python train.py --model="image classifier" --color_jitter=0.1 --mlp_ratio=4 --inner_norm=false --drop_path=0.1 --conv_stem=false --loss="cross_entropy" --shampoo_beta=0.999 --adamw_lr_other_params=0.0028 --grad_clip=0.5 --steps=10400 --lr_schedule="step" --warmup_steps=520
Rows from block 8 of a small image classifier, named by matrix and row number. Rows with one number belong to one neuron. Each number is 50 + 12 x the weight over its row's rms, rounded and kept within 0 to 99. All counts start at 0.
After each neuron's rows are labels from the 100 images, of 14848, where the neuron reaches its highest value: "responds to" is what is common among them. Only what is clearly more common there than usual is listed. The data: Sentinel-2 satellite tiles (TerraMesh). In brackets: how many of the 100.
# fc1: MLP up (model.blocks.8.mlp.fc1.weight, 640x160), inputs 80-159
# fc2: MLP down (model.blocks.8.mlp.fc2.weight, 160x640, transposed), outputs 80-159

fc1.123:27 66 62 57 49 49 65 51 49 49 68 52 57 50 54 65 61 72 42 67 50 44 52 71 61 46 34 59 37 59 18 45 32 57 59 45 45 52 45 51 55 33 28 50 46 23 38 64 65 45 50 60 38 58 45 69 56 36 40 20 64 42 45 50 51 50 63 41 47 58 50 55 35 42 56 43 56 58 61 59
fc2.123:36 36 62 31 73 25 38 72 64 53 32 44 49 33 48 43 47 62 48 32 53 45 69 35 43 34 54 52 54 41 49 44 68 37 41 52 36 25 57 41 58 59 51 43 43 46 38 56 50 57 48 45 47 38 67 54 54 55 37 62 65 43 51 60 51 50 42 51 30 48 58 51 58 51 34 54 19 85 50 51
responds to: crops (84); main land cover: crops (65); built area (62)

fc1.217:40 40 58 53 44 62 69 50 67 28 35 41 59 45 47 37 40 49 55 37 47 68 48 59 35 65 50 39 43 41 35 46 55 51 52 69 54 73 49 50 29 72 59 38 38 55 33 54 58 52 57 46 41 48 48 40 52 60 59 40 52 55 45 61 54 57 68 52 37 36 47 44 36 38 47 43 76 38 57 50
fc2.217:65 55 40 53 60 43 35 54 33 70 65 57 49 41 38 86 44 51 50 49 56 41 56 63 79 35 44 61 34 60 67 51 35 54 57 44 45 47 64 43 60 43 41 67 67 42 71 37 29 41 38 40 74 38 44 63 41 34 35 69 50 38 55 40 45 53 38 51 60 55 48 46 63 67 56 45 39 53 34 47
responds to: crops (64)

fc1.543:61 57 46 53 48 45 32 39 44 56 73 55 40 39 54 55 53 19 71 74 31 56 45 48 53 61 40 46 46 59 57 67 45 38 64 50 59 54 38 62 37 58 66 34 55 36 42 62 45 67 35 53 58 31 67 61 42 55 45 36 56 66 54 66 48 75 33 61 59 27 66 42 38 53 50 40 48 65 66 43
fc2.543:43 47 58 38 25 46 49 43 47 46 25 50 53 46 27 78 50 49 54 51 32 59 47 49 32 71 60 43 46 65 50 42 58 42 65 33 69 45 54 50 48 53 72 53 54 46 49 52 79 68 39 43 52 28 39 60 58 34 53 43 80 65 58 66 48 41 62 33 33 52 48 55 66 35 58 53 39 54 33 48
responds to: flooded vegetation (41)

fc1.251:68 70 18 50 38 63 33 56 54 74 68 23 50 49 23 44 35 35 18 52 40 36 49 33 83 67 64 64 61 30 70 55 49 45 60 37 57 59 43 38 57 43 33 53 56 62 65 46 61 47 51 45 55 55 44 29 52 58 44 40 34 51 63 55 37 34 51 60 44 48 50 76 41 49 69 53 34 66 54 61
fc2.251:54 45 82 47 60 50 61 34 48 40 41 59 43 71 79 70 69 51 76 36 70 53 35 51 26 46 49 41 53 65 22 71 61 67 40 44 45 50 49 48 34 78 41 58 49 50 36 62 31 53 45 42 37 48 56 69 36 62 47 71 45 55 53 43 57 56 56 47 56 51 47 24 70 47 47 34 45 52 48 54
responds to: flooded vegetation (30)

fc1.600:34 57 20 60 46 38 63 38 68 24 52 36 81 57 61 35 56 66 59 60 46 62 43 36 44 42 63 48 69 50 59 72 48 39 80 47 38 47 54 45 74 62 60 58 51 44 46 66 49 35 59 41 50 48 73 60 67 69 38 53 55 52 41 34 32 57 44 61 36 47 45 42 56 44 44 69 43 53 70 52
fc2.600:70 59 57 37 38 50 48 47 64 63 47 62 34 49 22 78 51 55 39 47 46 50 44 57 64 52 66 73 22 35 62 30 42 65 44 68 52 56 38 37 45 63 44 32 51 50 53 43 66 54 58 52 68 58 50 32 46 40 51 50 49 48 51 50 67 44 46 40 55 55 32 46 43 56 55 45 53 60 34 37
responds to: main land cover: rangeland (56)

fc1.121:29 57 43 63 49 43 46 31 67 53 41 50 52 61 40 77 46 53 48 46 31 56 35 43 62 41 51 29 35 42 24 48 34 48 68 48 37 43 41 41 70 66 48 27 55 39 42 41 36 44 41 50 58 50 61 69 48 33 49 45 66 44 39 53 57 38 50 25 25 50 40 32 49 38 36 60 26 43 48 73
fc2.121:73 35 53 30 31 40 52 41 55 46 57 52 54 54 59 35 45 38 63 54 70 38 69 43 34 39 53 53 38 51 65 40 56 43 46 62 41 32 27 44 57 46 42 28 42 44 42 51 46 55 30 49 59 55 49 40 55 76 27 67 51 50 51 50 54 46 38 49 59 42 46 58 34 38 53 65 66 45 33 37
responds to: water (81); main land cover: water (57); flooded vegetation (28)

fc1.376:54 59 62 68 54 42 66 43 60 26 27 42 59 48 45 56 47 38 14 39 64 42 50 55 47 52 65 54 63 33 46 31 43 66 42 54 46 74 52 32 48 37 46 39 14 58 44 45 54 55 56 46 60 29 42 45 60 69 52 38 50 61 44 58 44 60 50 49 54 51 39 65 41 30 39 42 67 62 39 58
fc2.376:51 56 28 33 65 31 56 52 56 43 46 46 50 66 44 64 47 47 71 78 51 66 39 49 68 59 54 29 45 63 56 74 64 41 59 50 62 39 38 52 41 39 33 54 64 47 46 51 21 65 40 56 54 55 54 62 50 40 54 75 46 32 51 37 44 55 49 51 38 51 56 54 49 54 28 42 48 40 38 51
responds to: built area (73); crops (71); main land cover: crops (41); clouds (36)

fc1.173:31 68 55 47 60 54 54 55 39 71 61 44 47 56 74 52 76 64 46 65 58 54 54 45 46 56 60 53 27 51 55 40 47 50 65 60 50 56 38 50 52 32 46 64 53 68 55 39 54 57 59 72 54 51 35 47 27 40 37 28 39 34 54 49 59 50 39 56 51 64 48 30 61 53 46 56 65 48 52 39
fc2.173:50 65 51 33 64 55 45 41 40 61 22 67 36 43 41 40 49 30 56 46 38 35 54 33 37 62 60 54 42 55 32 57 63 61 50 75 47 55 35 63 26 46 56 56 53 46 32 22 45 41 27 54 56 52 34 33 55 38 53 47 52 52 56 33 54 74 69 50 40 25 48 37 35 37 45 56 62 36 44 58
responds to: flooded vegetation (31)

fc1.165:73 61 36 53 39 53 47 40 48 57 33 49 55 72 45 54 59 41 58 42 78 61 74 43 53 37 55 47 64 84 35 38 54 45 62 46 44 46 33 57 67 60 56 55 58 30 54 35 33 51 54 48 34 59 40 49 37 49 61 51 45 62 31 56 44 56 50 53 40 59 47 42 50 63 40 58 34 39 36 44
fc2.165:36 41 80 60 69 37 43 46 75 49 54 40 55 51 60 41 50 43 36 62 50 43 47 59 55 48 48 40 33 51 81 45 41 52 52 36 38 44 38 42 41 42 29 48 52 50 51 46 66 59 32 58 55 45 55 34 40 46 54 50 39 72 32 39 51 65 43 51 51 40 44 42 48 55 45 28 58 50 40 54
responds to: clouds (99); main land cover: clouds (79)

fc1.588:39 46 38 66 62 47 51 52 44 34 46 52 25 45 40 48 38 46 52 75 31 41 60 66 59 82 45 47 51 45 80 69 62 32 65 75 38 74 56 48 43 53 48 37 45 46 50 39 63 41 53 41 50 69 69 44 51 63 28 53 36 36 73 57 54 32 48 52 58 41 63 69 44 64 52 42 47 53 51 45
fc2.588:34 64 54 38 53 54 46 33 48 65 27 49 41 66 57 47 57 42 36 54 56 73 67 54 53 47 61 54 49 34 53 71 59 49 39 37 76 55 49 52 63 33 57 69 28 72 37 55 60 73 56 56 84 48 69 55 61 38 64 74 57 36 50 47 36 48 45 38 56 48 64 54 42 63 42 40 57 69 34 34
responds to: crops (64); built area (63)

fc1.29:54 53 67 50 55 50 62 36 37 47 30 42 58 54 40 47 40 36 41 44 54 53 49 50 34 17 53 49 53 51 71 64 58 27 40 59 75 42 39 43 58 59 51 32 52 46 32 45 59 42 60 71 51 64 60 18 42 52 63 29 46 30 65 35 53 41 36 41 61 39 55 59 26 40 42 61 53 48 61 47
fc2.29:53 49 39 43 65 39 64 73 56 45 45 49 69 62 25 59 22 45 47 43 41 41 64 53 64 51 79 52 39 40 40 63 32 58 54 40 65 35 43 56 40 37 21 64 56 56 30 53 32 64 51 46 42 67 43 44 52 35 52 57 43 46 56 55 40 26 56 42 62 28 61 43 50 38 39 44 37 29 50 45
responds to: bare ground (60); snow or ice (52)

fc1.440:51 46 46 47 57 27 39 44 74 44 49 63 58 66 43 51 38 56 45 39 63 35 52 32 56 53 68 60 46 53 48 31 48 49 41 70 47 50 55 46 56 77 75 62 33 63 52 67 69 67 33 40 32 53 64 52 62 52 50 37 50 60 47 68 73 46 56 69 46 52 57 43 49 36 60 45 36 71 34 66
fc2.440:40 37 47 27 65 39 42 50 55 32 25 34 64 53 42 42 65 55 66 51 52 36 54 52 27 29 42 45 71 34 41 56 48 73 38 52 53 63 55 72 49 42 54 62 46 32 52 53 55 69 32 54 59 59 40 57 64 65 59 50 54 74 47 30 54 42 65 53 34 62 38 54 65 34 46 38 46 58 37 39
responds to: main land cover: rangeland (42)

fc1.283:49 47 60 51 62 44 33 44 78 40 65 72 38 45 65 37 53 46 62 45 36 46 44 53 28 48 11 31 53 55 65 62 81 42 48 26 51 58 55 47 68 57 62 43 54 54 36 58 59 55 28 62 63 46 47 38 40 36 71 40 56 61 14 36 42 68 34 51 50 52 41 68 62 51 33 42 60 52 57 28
fc2.283:48 60 55 55 44 70 41 60 74 48 53 64 64 47 60 35 47 47 40 52 31 46 38 59 36 52 21 35 34 53 44 61 66 41 36 38 63 54 60 61 66 44 57 50 30 67 59 69 74 58 54 68 41 52 47 48 48 56 73 62 65 51 25 39 41 61 48 56 52 51 56 62 39 51 34 64 38 53 77 35
responds to: built area (91); crops (85); main land cover: crops (63)

fc1.403:26 44 44 54 71 38 48 53 47 54 30 62 42 39 27 61 42 70 40 53 48 39 42 39 42 26 52 50 59 55 35 61 66 37 58 34 46 44 27 46 27 36 52 35 36 46 36 42 42 48 48 49 52 67 67 60 53 34 49 51 35 57 46 52 68 43 53 57 58 64 48 45 62 49 43 34 39 51 50 40
fc2.403:59 38 46 63 67 15 42 58 60 50 35 59 45 53 45 72 38 51 41 48 76 43 36 17 38 53 28 41 49 59 52 38 70 62 57 37 47 56 52 47 39 48 57 49 45 49 40 61 45 47 32 37 38 41 64 50 62 48 46 46 36 65 59 80 43 39 66 52 74 82 59 59 47 51 38 55 26 56 61 66
responds to: trees (91); water (81); flooded vegetation (45); main land cover: water (31)

fc1.138:60 44 63 64 52 55 46 68 59 65 47 44 35 32 66 46 42 46 65 45 63 58 31 50 55 31 56 33 62 57 47 62 47 48 51 52 40 53 38 32 65 63 68 50 45 40 48 56 78 40 45 56 55 53 63 26 28 48 28 42 25 73 48 71 37 46 68 55 52 60 32 24 72 52 68 31 67 35 59 49
fc2.138:42 58 73 32 65 53 55 51 72 68 38 28 44 44 64 39 53 32 52 45 47 63 41 32 53 55 50 51 48 46 35 59 41 57 57 44 52 54 29 41 49 68 56 56 33 57 47 47 77 51 58 58 69 33 52 46 39 45 35 56 45 38 58 48 45 49 61 68 59 43 57 49 58 35 64 63 63 79 57 47
responds to: bare ground (69); snow or ice (42)

fc1.635:53 51 46 57 48 47 79 27 54 35 47 41 51 44 72 45 49 59 34 38 51 39 42 66 36 42 67 52 31 49 69 66 48 54 42 61 42 41 71 51 48 57 64 60 71 63 50 40 54 32 64 65 51 44 51 62 47 14 44 82 52 62 66 50 55 70 37 42 31 52 30 25 58 36 45 62 38 57 58 44
fc2.635:52 36 45 37 48 47 62 53 63 54 69 24 69 45 41 30 51 49 55 46 68 55 30 67 42 31 42 45 26 41 70 52 61 58 54 45 30 49 62 69 66 44 63 41 56 61 51 49 51 46 62 67 67 37 76 28 51 47 68 55 46 56 41 58 37 47 57 48 32 51 26 76 57 36 46 51 38 55 34 69
responds to: clouds (79)

fc1.510:39 57 54 64 49 26 48 67 53 56 41 49 54 41 56 35 55 50 49 25 52 59 52 40 53 29 43 61 29 61 53 50 35 75 60 47 56 53 63 46 53 37 62 43 42 62 76 71 37 44 37 50 67 49 65 48 66 51 65 71 59 65 42 68 41 59 45 38 43 38 61 70 36 44 52 52 69 47 48 26
fc2.510:38 43 56 65 39 34 54 43 57 55 39 45 61 54 55 37 50 73 47 35 46 69 46 40 61 21 40 48 59 56 49 38 47 56 83 47 38 58 48 33 48 35 46 32 51 48 64 55 50 64 49 80 71 51 71 67 56 33 46 66 44 83 38 73 26 52 50 59 64 46 37 52 53 33 43 52 67 40 48 33
responds to: main land cover: rangeland (49)

fc1.521:56 79 50 21 40 50 28 61 38 62 68 45 38 64 63 56 61 59 57 56 58 66 57 47 55 51 49 34 53 46 40 39 34 62 33 67 59 61 49 56 72 27 57 49 65 36 57 62 67 75 68 50 42 54 55 54 58 48 57 51 57 70 55 40 35 73 43 72 49 33 63 48 34 58 46 48 66 51 34 65
fc2.521:73 38 58 37 56 40 22 57 55 47 36 55 63 65 46 39 46 51 50 50 53 67 73 63 56 48 60 57 36 61 65 51 38 45 45 57 23 60 42 37 47 57 66 47 40 56 43 41 58 57 25 46 58 32 37 57 23 36 46 30 66 53 65 48 54 60 45 34 54 38 59 31 34 53 31 45 81 60 35 31
responds to: crops (75); main land cover: crops (63)

fc1.287:42 51 32 55 67 66 58 61 61 58 27 58 57 59 47 39 28 47 53 47 49 42 58 67 56 56 66 51 45 48 29 51 48 33 52 53 61 54 36 39 71 64 53 49 70 46 49 48 57 37 49 34 51 80 45 60 29 45 51 57 27 40 49 55 41 43 46 48 65 55 45 24 73 55 70 30 51 47 44 34
fc2.287:56 70 74 32 51 24 43 44 28 54 53 69 70 33 38 47 50 58 46 57 53 46 46 62 39 43 56 52 47 68 45 44 32 55 74 49 37 60 49 60 33 52 53 54 62 28 62 68 56 47 65 43 65 34 47 37 73 42 41 52 52 49 61 45 62 48 86 71 44 46 39 66 42 39 41 43 41 51 52 51
responds to: snow or ice (76); main land cover: snow or ice (55)

fc1.618:66 49 54 45 52 61 35 47 50 39 62 49 36 52 25 27 61 55 79 50 53 65 62 42 45 61 50 29 54 53 54 34 62 72 72 47 40 60 51 61 54 33 55 48 51 27 61 53 21 52 47 52 41 66 63 55 56 60 29 39 46 46 52 58 82 75 54 36 53 50 61 40 50 51 48 50 54 44 56 69
fc2.618:49 56 66 29 66 47 49 31 44 46 52 29 56 47 47 16 47 41 48 46 57 44 76 54 52 36 34 21 28 61 39 44 61 62 68 31 55 49 53 39 64 58 54 46 62 52 51 37 41 61 38 46 54 43 43 70 40 56 34 52 56 42 28 53 56 51 45 66 42 44 61 32 47 32 52 55 44 59 54 51
responds to: built area (75); crops (67); bare ground (52); main land cover: built area (31)

fc1.418:51 62 49 31 57 39 58 38 60 44 58 55 56 69 40 79 67 50 46 66 31 36 68 51 56 31 60 65 54 46 51 57 69 65 42 55 53 43 45 60 31 52 55 44 29 40 39 52 23 75 33 53 46 71 54 48 53 33 56 43 52 42 51 49 55 77 54 63 54 67 52 29 53 62 25 28 53 35 40 33
fc2.418:55 62 40 55 39 58 41 63 50 41 35 51 45 46 72 13 25 42 55 36 57 51 36 46 49 77 37 44 57 51 53 36 36 64 68 42 50 41 50 45 53 47 36 33 58 48 55 64 63 19 27 59 62 38 35 40 53 40 41 56 35 49 55 48 43 48 34 49 66 29 49 57 55 41 67 54 41 63 53 57
responds to: clouds (39)

fc1.602:53 31 82 59 53 54 45 52 43 58 41 60 45 42 28 63 62 45 56 64 62 54 59 58 60 50 45 45 64 60 65 35 41 46 60 56 71 59 65 47 40 40 46 44 42 60 65 44 46 50 47 79 50 25 53 44 42 65 35 39 42 51 34 66 64 58 38 41 42 47 72 64 42 60 52 50 70 45 63 48
fc2.602:42 48 41 52 44 56 33 57 25 45 52 47 41 39 41 54 65 54 20 45 86 44 45 37 62 38 58 49 55 48 71 43 38 40 57 61 48 48 54 42 57 65 37 41 40 59 38 23 36 51 32 57 42 72 43 50 45 49 45 49 61 48 27 43 41 58 56 61 50 40 69 26 52 56 50 61 60 31 49 38
responds to: main land cover: rangeland (44); main land cover: crops (41)

fc1.407:37 43 53 67 47 53 40 53 49 50 42 48 54 57 51 71 49 50 49 41 54 65 60 43 59 47 63 61 71 59 55 48 32 53 56 43 34 45 50 41 28 39 49 16 39 43 63 69 48 61 53 54 58 80 72 58 43 50 76 55 44 50 47 63 34 47 47 55 56 55 56 50 54 52 73 47 35 65 45 75
fc2.407:47 57 71 57 71 41 43 60 49 44 38 39 56 51 65 64 57 44 43 46 44 50 54 31 63 55 59 54 57 50 63 55 54 68 62 39 53 67 56 49 33 48 66 30 67 39 78 71 54 65 49 53 70 53 65 64 29 66 45 49 28 33 53 49 46 46 53 48 43 46 36 78 55 38 37 46 67 57 53 80
responds to: bare ground (60); main land cover: rangeland (54)

fc1.614:61 32 56 33 58 46 67 71 34 55 56 46 67 32 60 62 50 42 47 61 46 45 55 41 53 59 33 59 48 44 59 47 55 47 36 27 52 76 57 60 51 36 51 61 35 47 64 61 39 48 49 61 43 25 36 56 56 54 65 49 33 44 52 43 34 53 42 51 51 25 40 48 45 22 46 48 35 47 51 48
fc2.614:46 63 49 27 61 47 12 27 49 23 37 51 37 50 45 43 40 54 31 63 50 75 65 56 61 50 58 40 58 52 58 57 41 40 60 53 47 29 45 49 41 46 54 42 67 52 44 66 59 34 31 57 65 49 48 45 51 47 42 56 58 46 50 35 50 52 39 52 41 74 36 34 51 58 47 42 95 51 58 57
responds to: flooded vegetation (32)

fc1.3:74 68 67 55 45 71 29 37 47 49 51 59 54 49 48 39 66 49 45 68 56 62 66 30 52 60 29 41 33 48 66 49 54 60 66 36 53 48 54 61 47 39 40 59 55 63 72 40 44 56 23 42 34 51 61 51 43 73 57 64 44 47 74 38 54 42 48 41 37 46 36 63 70 66 54 61 42 68 50 42
fc2.3:52 43 53 36 48 57 37 31 59 66 68 44 58 36 44 68 54 47 57 61 48 67 67 56 46 51 29 61 44 44 60 51 32 46 56 48 44 45 47 40 33 19 19 44 57 57 61 45 68 49 21 58 52 42 76 25 59 59 81 41 59 46 52 32 53 49 57 58 60 34 42 54 46 56 49 59 64 59 35 39
responds to: trees (95); built area (67); crops (66); main land cover: trees (59)

fc1.114:39 54 35 49 39 59 45 57 45 40 53 55 61 47 50 59 53 45 63 56 60 47 66 61 43 46 55 54 30 51 62 60 63 52 63 66 49 28 49 50 61 48 59 50 55 69 57 57 58 49 50 46 37 73 39 52 56 50 96 72 51 50 58 40 51 41 62 58 65 38 75 63 47 43 47 53 65 53 71 51
fc2.114:69 38 59 32 33 46 68 51 61 56 53 60 72 47 58 45 61 58 51 56 74 75 36 29 46 62 47 39 50 48 51 49 27 41 49 44 61 51 54 40 54 51 47 64 39 45 32 42 61 41 48 50 45 24 55 52 56 30 37 63 52 40 55 40 40 35 38 46 67 47 40 37 29 61 30 55 50 30 49 46
responds to: crops (87); built area (76); main land cover: crops (73)

fc1.480:51 57 69 57 58 49 51 57 42 52 56 54 25 34 48 52 46 54 52 67 22 46 59 38 55 66 31 74 46 53 42 33 34 53 39 59 68 48 64 66 46 41 48 49 55 43 60 55 62 47 44 53 51 52 60 42 56 48 69 70 55 21 50 56 61 51 30 43 44 45 70 71 32 70 49 48 54 61 63 40
fc2.480:53 43 53 51 43 42 24 55 65 59 40 48 48 34 48 50 33 44 57 45 36 26 60 23 70 43 46 63 47 67 40 34 55 35 50 76 38 34 76 60 37 65 48 44 40 41 47 66 52 47 48 37 45 35 43 39 37 41 39 37 50 30 50 65 58 35 47 31 35 48 38 65 45 45 49 45 56 60 51 42
responds to: flooded vegetation (39)

fc1.471:60 38 37 51 55 64 47 48 41 58 48 58 15 48 51 53 49 44 64 46 52 70 46 72 46 56 46 44 55 53 46 66 54 75 47 45 31 47 48 36 64 52 65 64 73 61 58 48 38 11 58 44 42 47 59 59 68 53 60 51 39 42 45 63 35 53 54 50 79 49 35 38 61 49 59 41 35 65 31 57
fc2.471:23 62 47 49 60 34 42 51 48 56 54 51 46 42 43 33 57 72 38 53 46 34 37 69 40 36 64 52 30 39 79 67 47 47 52 66 44 50 55 28 48 49 22 50 44 49 39 59 43 75 39 38 29 62 58 48 47 79 44 50 58 60 55 30 62 44 38 57 38 66 26 34 52 44 40 50 61 40 60 42
responds to: water (85); built area (68); main land cover: water (48); flooded vegetation (37)

fc1.113:46 39 45 40 35 48 66 52 52 56 33 69 45 61 40 49 62 44 67 47 30 75 44 44 42 41 62 47 34 36 47 28 77 55 36 51 55 60 30 46 33 50 29 45 36 65 65 57 47 51 53 20 52 74 50 32 46 69 56 55 38 44 48 50 52 39 65 65 43 51 67 47 49 67 46 60 69 52 48 46
fc2.113:48 39 52 36 43 26 79 45 36 45 37 62 53 62 35 41 50 50 50 41 44 55 43 37 39 49 61 51 40 39 52 27 77 53 56 44 58 45 46 43 44 50 22 51 28 64 55 55 56 48 48 25 46 58 64 44 54 93 45 58 28 39 49 50 54 46 56 47 43 54 76 45 34 39 44 49 54 40 47 49
responds to: crops (79); built area (77); main land cover: crops (50)

fc1.365:76 47 69 51 55 38 67 43 32 65 44 36 26 39 52 58 48 38 41 56 63 62 83 50 66 44 51 25 50 71 35 58 63 68 54 42 56 64 59 55 53 52 54 39 39 48 59 59 50 71 66 29 25 72 40 66 48 31 41 39 54 62 62 40 32 66 52 45 64 60 53 37 57 51 46 52 64 49 56 35
fc2.365:30 45 54 41 27 25 49 44 40 54 48 46 44 50 70 70 57 55 66 60 33 47 33 37 55 53 36 26 51 52 63 45 52 50 10 53 39 44 61 42 61 37 26 56 69 49 52 38 47 46 57 58 37 44 35 46 50 50 74 72 60 46 55 43 62 47 61 63 35 55 36 41 64 64 45 56 35 34 46 48
responds to: water (78); flooded vegetation (33); main land cover: built area (31)

fc1.623:51 57 40 70 63 31 53 61 60 54 76 54 43 62 46 42 68 34 53 48 56 63 42 35 53 64 51 53 73 53 56 28 56 51 49 21 62 49 56 38 60 44 43 52 35 54 58 25 43 26 25 51 50 62 47 44 35 50 39 58 61 49 54 56 39 61 49 51 31 45 66 49 50 50 60 45 56 74 51 48
fc2.623:37 46 54 70 27 52 58 55 55 58 60 46 72 56 44 45 58 26 48 43 47 44 53 62 68 70 41 46 59 47 53 57 45 49 49 46 55 45 40 43 63 55 56 64 45 45 55 36 55 43 44 44 47 60 62 69 33 64 34 22 55 48 53 50 51 46 54 40 57 60 74 61 59 43 43 54 45 48 61 33
responds to: trees (90); clouds (67)

fc1.45:64 53 68 52 68 62 39 52 67 58 34 52 48 57 58 50 47 37 41 53 59 46 70 55 50 46 68 63 55 69 55 56 54 58 55 57 58 47 57 58 18 38 36 42 27 55 39 33 64 47 27 55 62 85 48 54 54 71 30 56 43 32 63 50 30 46 24 28 30 61 76 57 34 38 43 51 47 57 41 62
fc2.45:44 43 39 44 39 39 48 48 38 31 39 51 41 56 46 24 57 54 61 41 53 45 42 60 55 57 43 42 46 74 51 57 47 31 51 55 46 61 49 54 63 51 69 60 50 52 42 46 26 44 43 49 67 50 29 68 28 61 82 72 43 38 48 30 56 46 29 52 51 55 60 64 64 36 50 43 35 38 44 49
responds to: built area (85); crops (83); main land cover: crops (57)

fc1.170:51 53 48 45 30 58 70 50 33 46 68 46 76 66 80 53 36 70 62 57 52 41 62 44 53 56 58 44 43 33 44 36 43 65 53 55 50 48 55 57 65 32 40 51 35 41 46 42 40 51 58 31 60 56 51 67 51 52 44 42 60 61 47 38 40 40 70 48 39 43 44 27 56 50 48 57 45 25 79 50
fc2.170:56 50 29 39 39 58 52 22 64 56 33 38 17 39 48 40 62 52 37 29 57 49 65 44 45 33 52 42 46 61 54 73 42 65 64 53 39 42 64 44 47 46 45 59 47 50 28 56 41 33 43 35 27 64 42 52 32 56 48 48 32 48 45 52 44 60 39 36 41 57 50 59 45 56 51 36 41 67 43 50
responds to: clouds (34)

fc1.291:42 48 47 21 59 43 52 42 56 54 57 45 64 50 48 46 64 40 45 65 45 54 20 32 52 48 42 52 58 34 61 35 53 35 44 43 49 54 57 47 53 64 47 51 47 59 24 37 21 66 61 60 73 49 67 47 59 45 30 47 41 70 50 36 58 58 43 58 33 40 67 56 40 42 49 40 72 64 64 50
fc2.291:69 53 27 67 54 58 58 42 39 56 43 61 49 57 55 65 47 57 42 43 55 64 66 65 38 67 41 55 36 41 32 42 25 64 28 51 59 57 62 40 52 22 34 33 46 38 63 64 57 50 60 40 27 51 40 48 22 51 69 44 36 46 53 41 36 46 64 62 61 58 45 59 64 41 61 55 46 42 47 45
responds to: trees (97); main land cover: trees (92)

fc1.347:52 57 64 66 57 57 52 54 60 32 62 43 48 48 68 60 45 43 45 53 33 49 63 56 49 45 43 69 52 51 48 41 70 62 50 57 70 56 36 49 58 37 60 43 46 25 63 58 21 66 34 50 40 45 69 31 48 59 52 50 52 62 42 45 45 46 29 35 53 53 64 46 50 55 54 47 76 43 43 50
fc2.347:51 44 51 51 44 52 48 55 40 71 77 41 40 61 24 67 54 42 54 55 68 43 42 39 57 60 58 39 43 61 64 61 66 32 54 42 62 68 49 36 59 55 55 52 52 52 41 55 51 58 48 49 57 60 31 67 62 33 71 52 69 72 41 46 41 49 41 15 38 87 44 41 69 67 50 56 73 60 52 37
responds to: flooded vegetation (86); water (77); main land cover: flooded vegetation (67)

fc1.493:74 49 46 42 36 42 38 83 52 74 43 40 38 56 43 45 34 46 46 32 35 53 62 25 41 47 61 58 48 38 46 45 37 56 38 39 45 34 73 58 33 49 62 25 39 46 69 43 60 50 57 57 62 43 49 35 62 44 76 57 42 45 56 55 41 41 64 52 63 44 46 75 51 25 38 46 39 64 75 68
fc2.493:61 29 62 43 61 69 58 57 54 41 46 49 59 51 66 58 45 42 69 51 66 49 45 42 62 53 35 66 51 68 64 55 57 68 44 40 56 48 35 43 63 57 56 69 70 52 36 61 28 49 63 44 20 43 51 76 50 67 16 56 53 46 47 49 43 42 45 35 33 51 43 47 35 51 49 52 56 45 39 51
responds to: crops (68); main land cover: crops (44)

fc1.70:61 47 39 50 33 48 31 54 45 49 38 44 36 43 32 47 49 39 51 63 61 50 43 71 51 30 42 37 46 46 62 77 46 54 36 51 27 57 28 75 52 38 55 68 60 30 57 61 49 57 44 56 66 53 41 51 61 36 34 48 41 46 69 48 29 60 43 58 62 40 58 62 70 55 57 49 57 39 41 46
fc2.70:48 65 29 53 34 53 52 52 45 29 45 66 71 45 60 40 62 59 40 54 48 28 53 57 39 56 27 30 59 49 34 71 34 60 59 51 59 39 45 46 59 44 71 32 52 57 60 38 48 70 43 60 63 51 47 37 47 47 58 52 55 58 79 51 38 52 23 49 45 48 34 51 69 36 77 55 60 39 47 47
responds to: clouds (38)

fc1.539:47 61 43 49 48 28 30 53 38 49 33 61 56 55 62 51 55 58 67 57 68 22 69 41 62 51 47 45 38 53 46 38 28 52 30 41 39 55 41 56 54 44 74 53 64 50 69 73 46 61 57 49 55 46 21 60 60 21 36 45 65 27 33 46 55 40 48 62 50 39 44 34 53 77 51 83 40 36 49 42
fc2.539:57 41 38 46 54 66 59 43 61 41 56 44 43 54 52 38 46 65 43 28 65 54 37 75 19 26 64 44 50 70 42 57 54 48 62 47 43 44 54 44 67 46 46 57 29 44 44 31 48 30 38 51 62 58 76 52 47 79 57 51 47 65 77 42 42 41 56 19 53 52 64 64 55 38 44 52 53 70 35 47
responds to: clouds (38)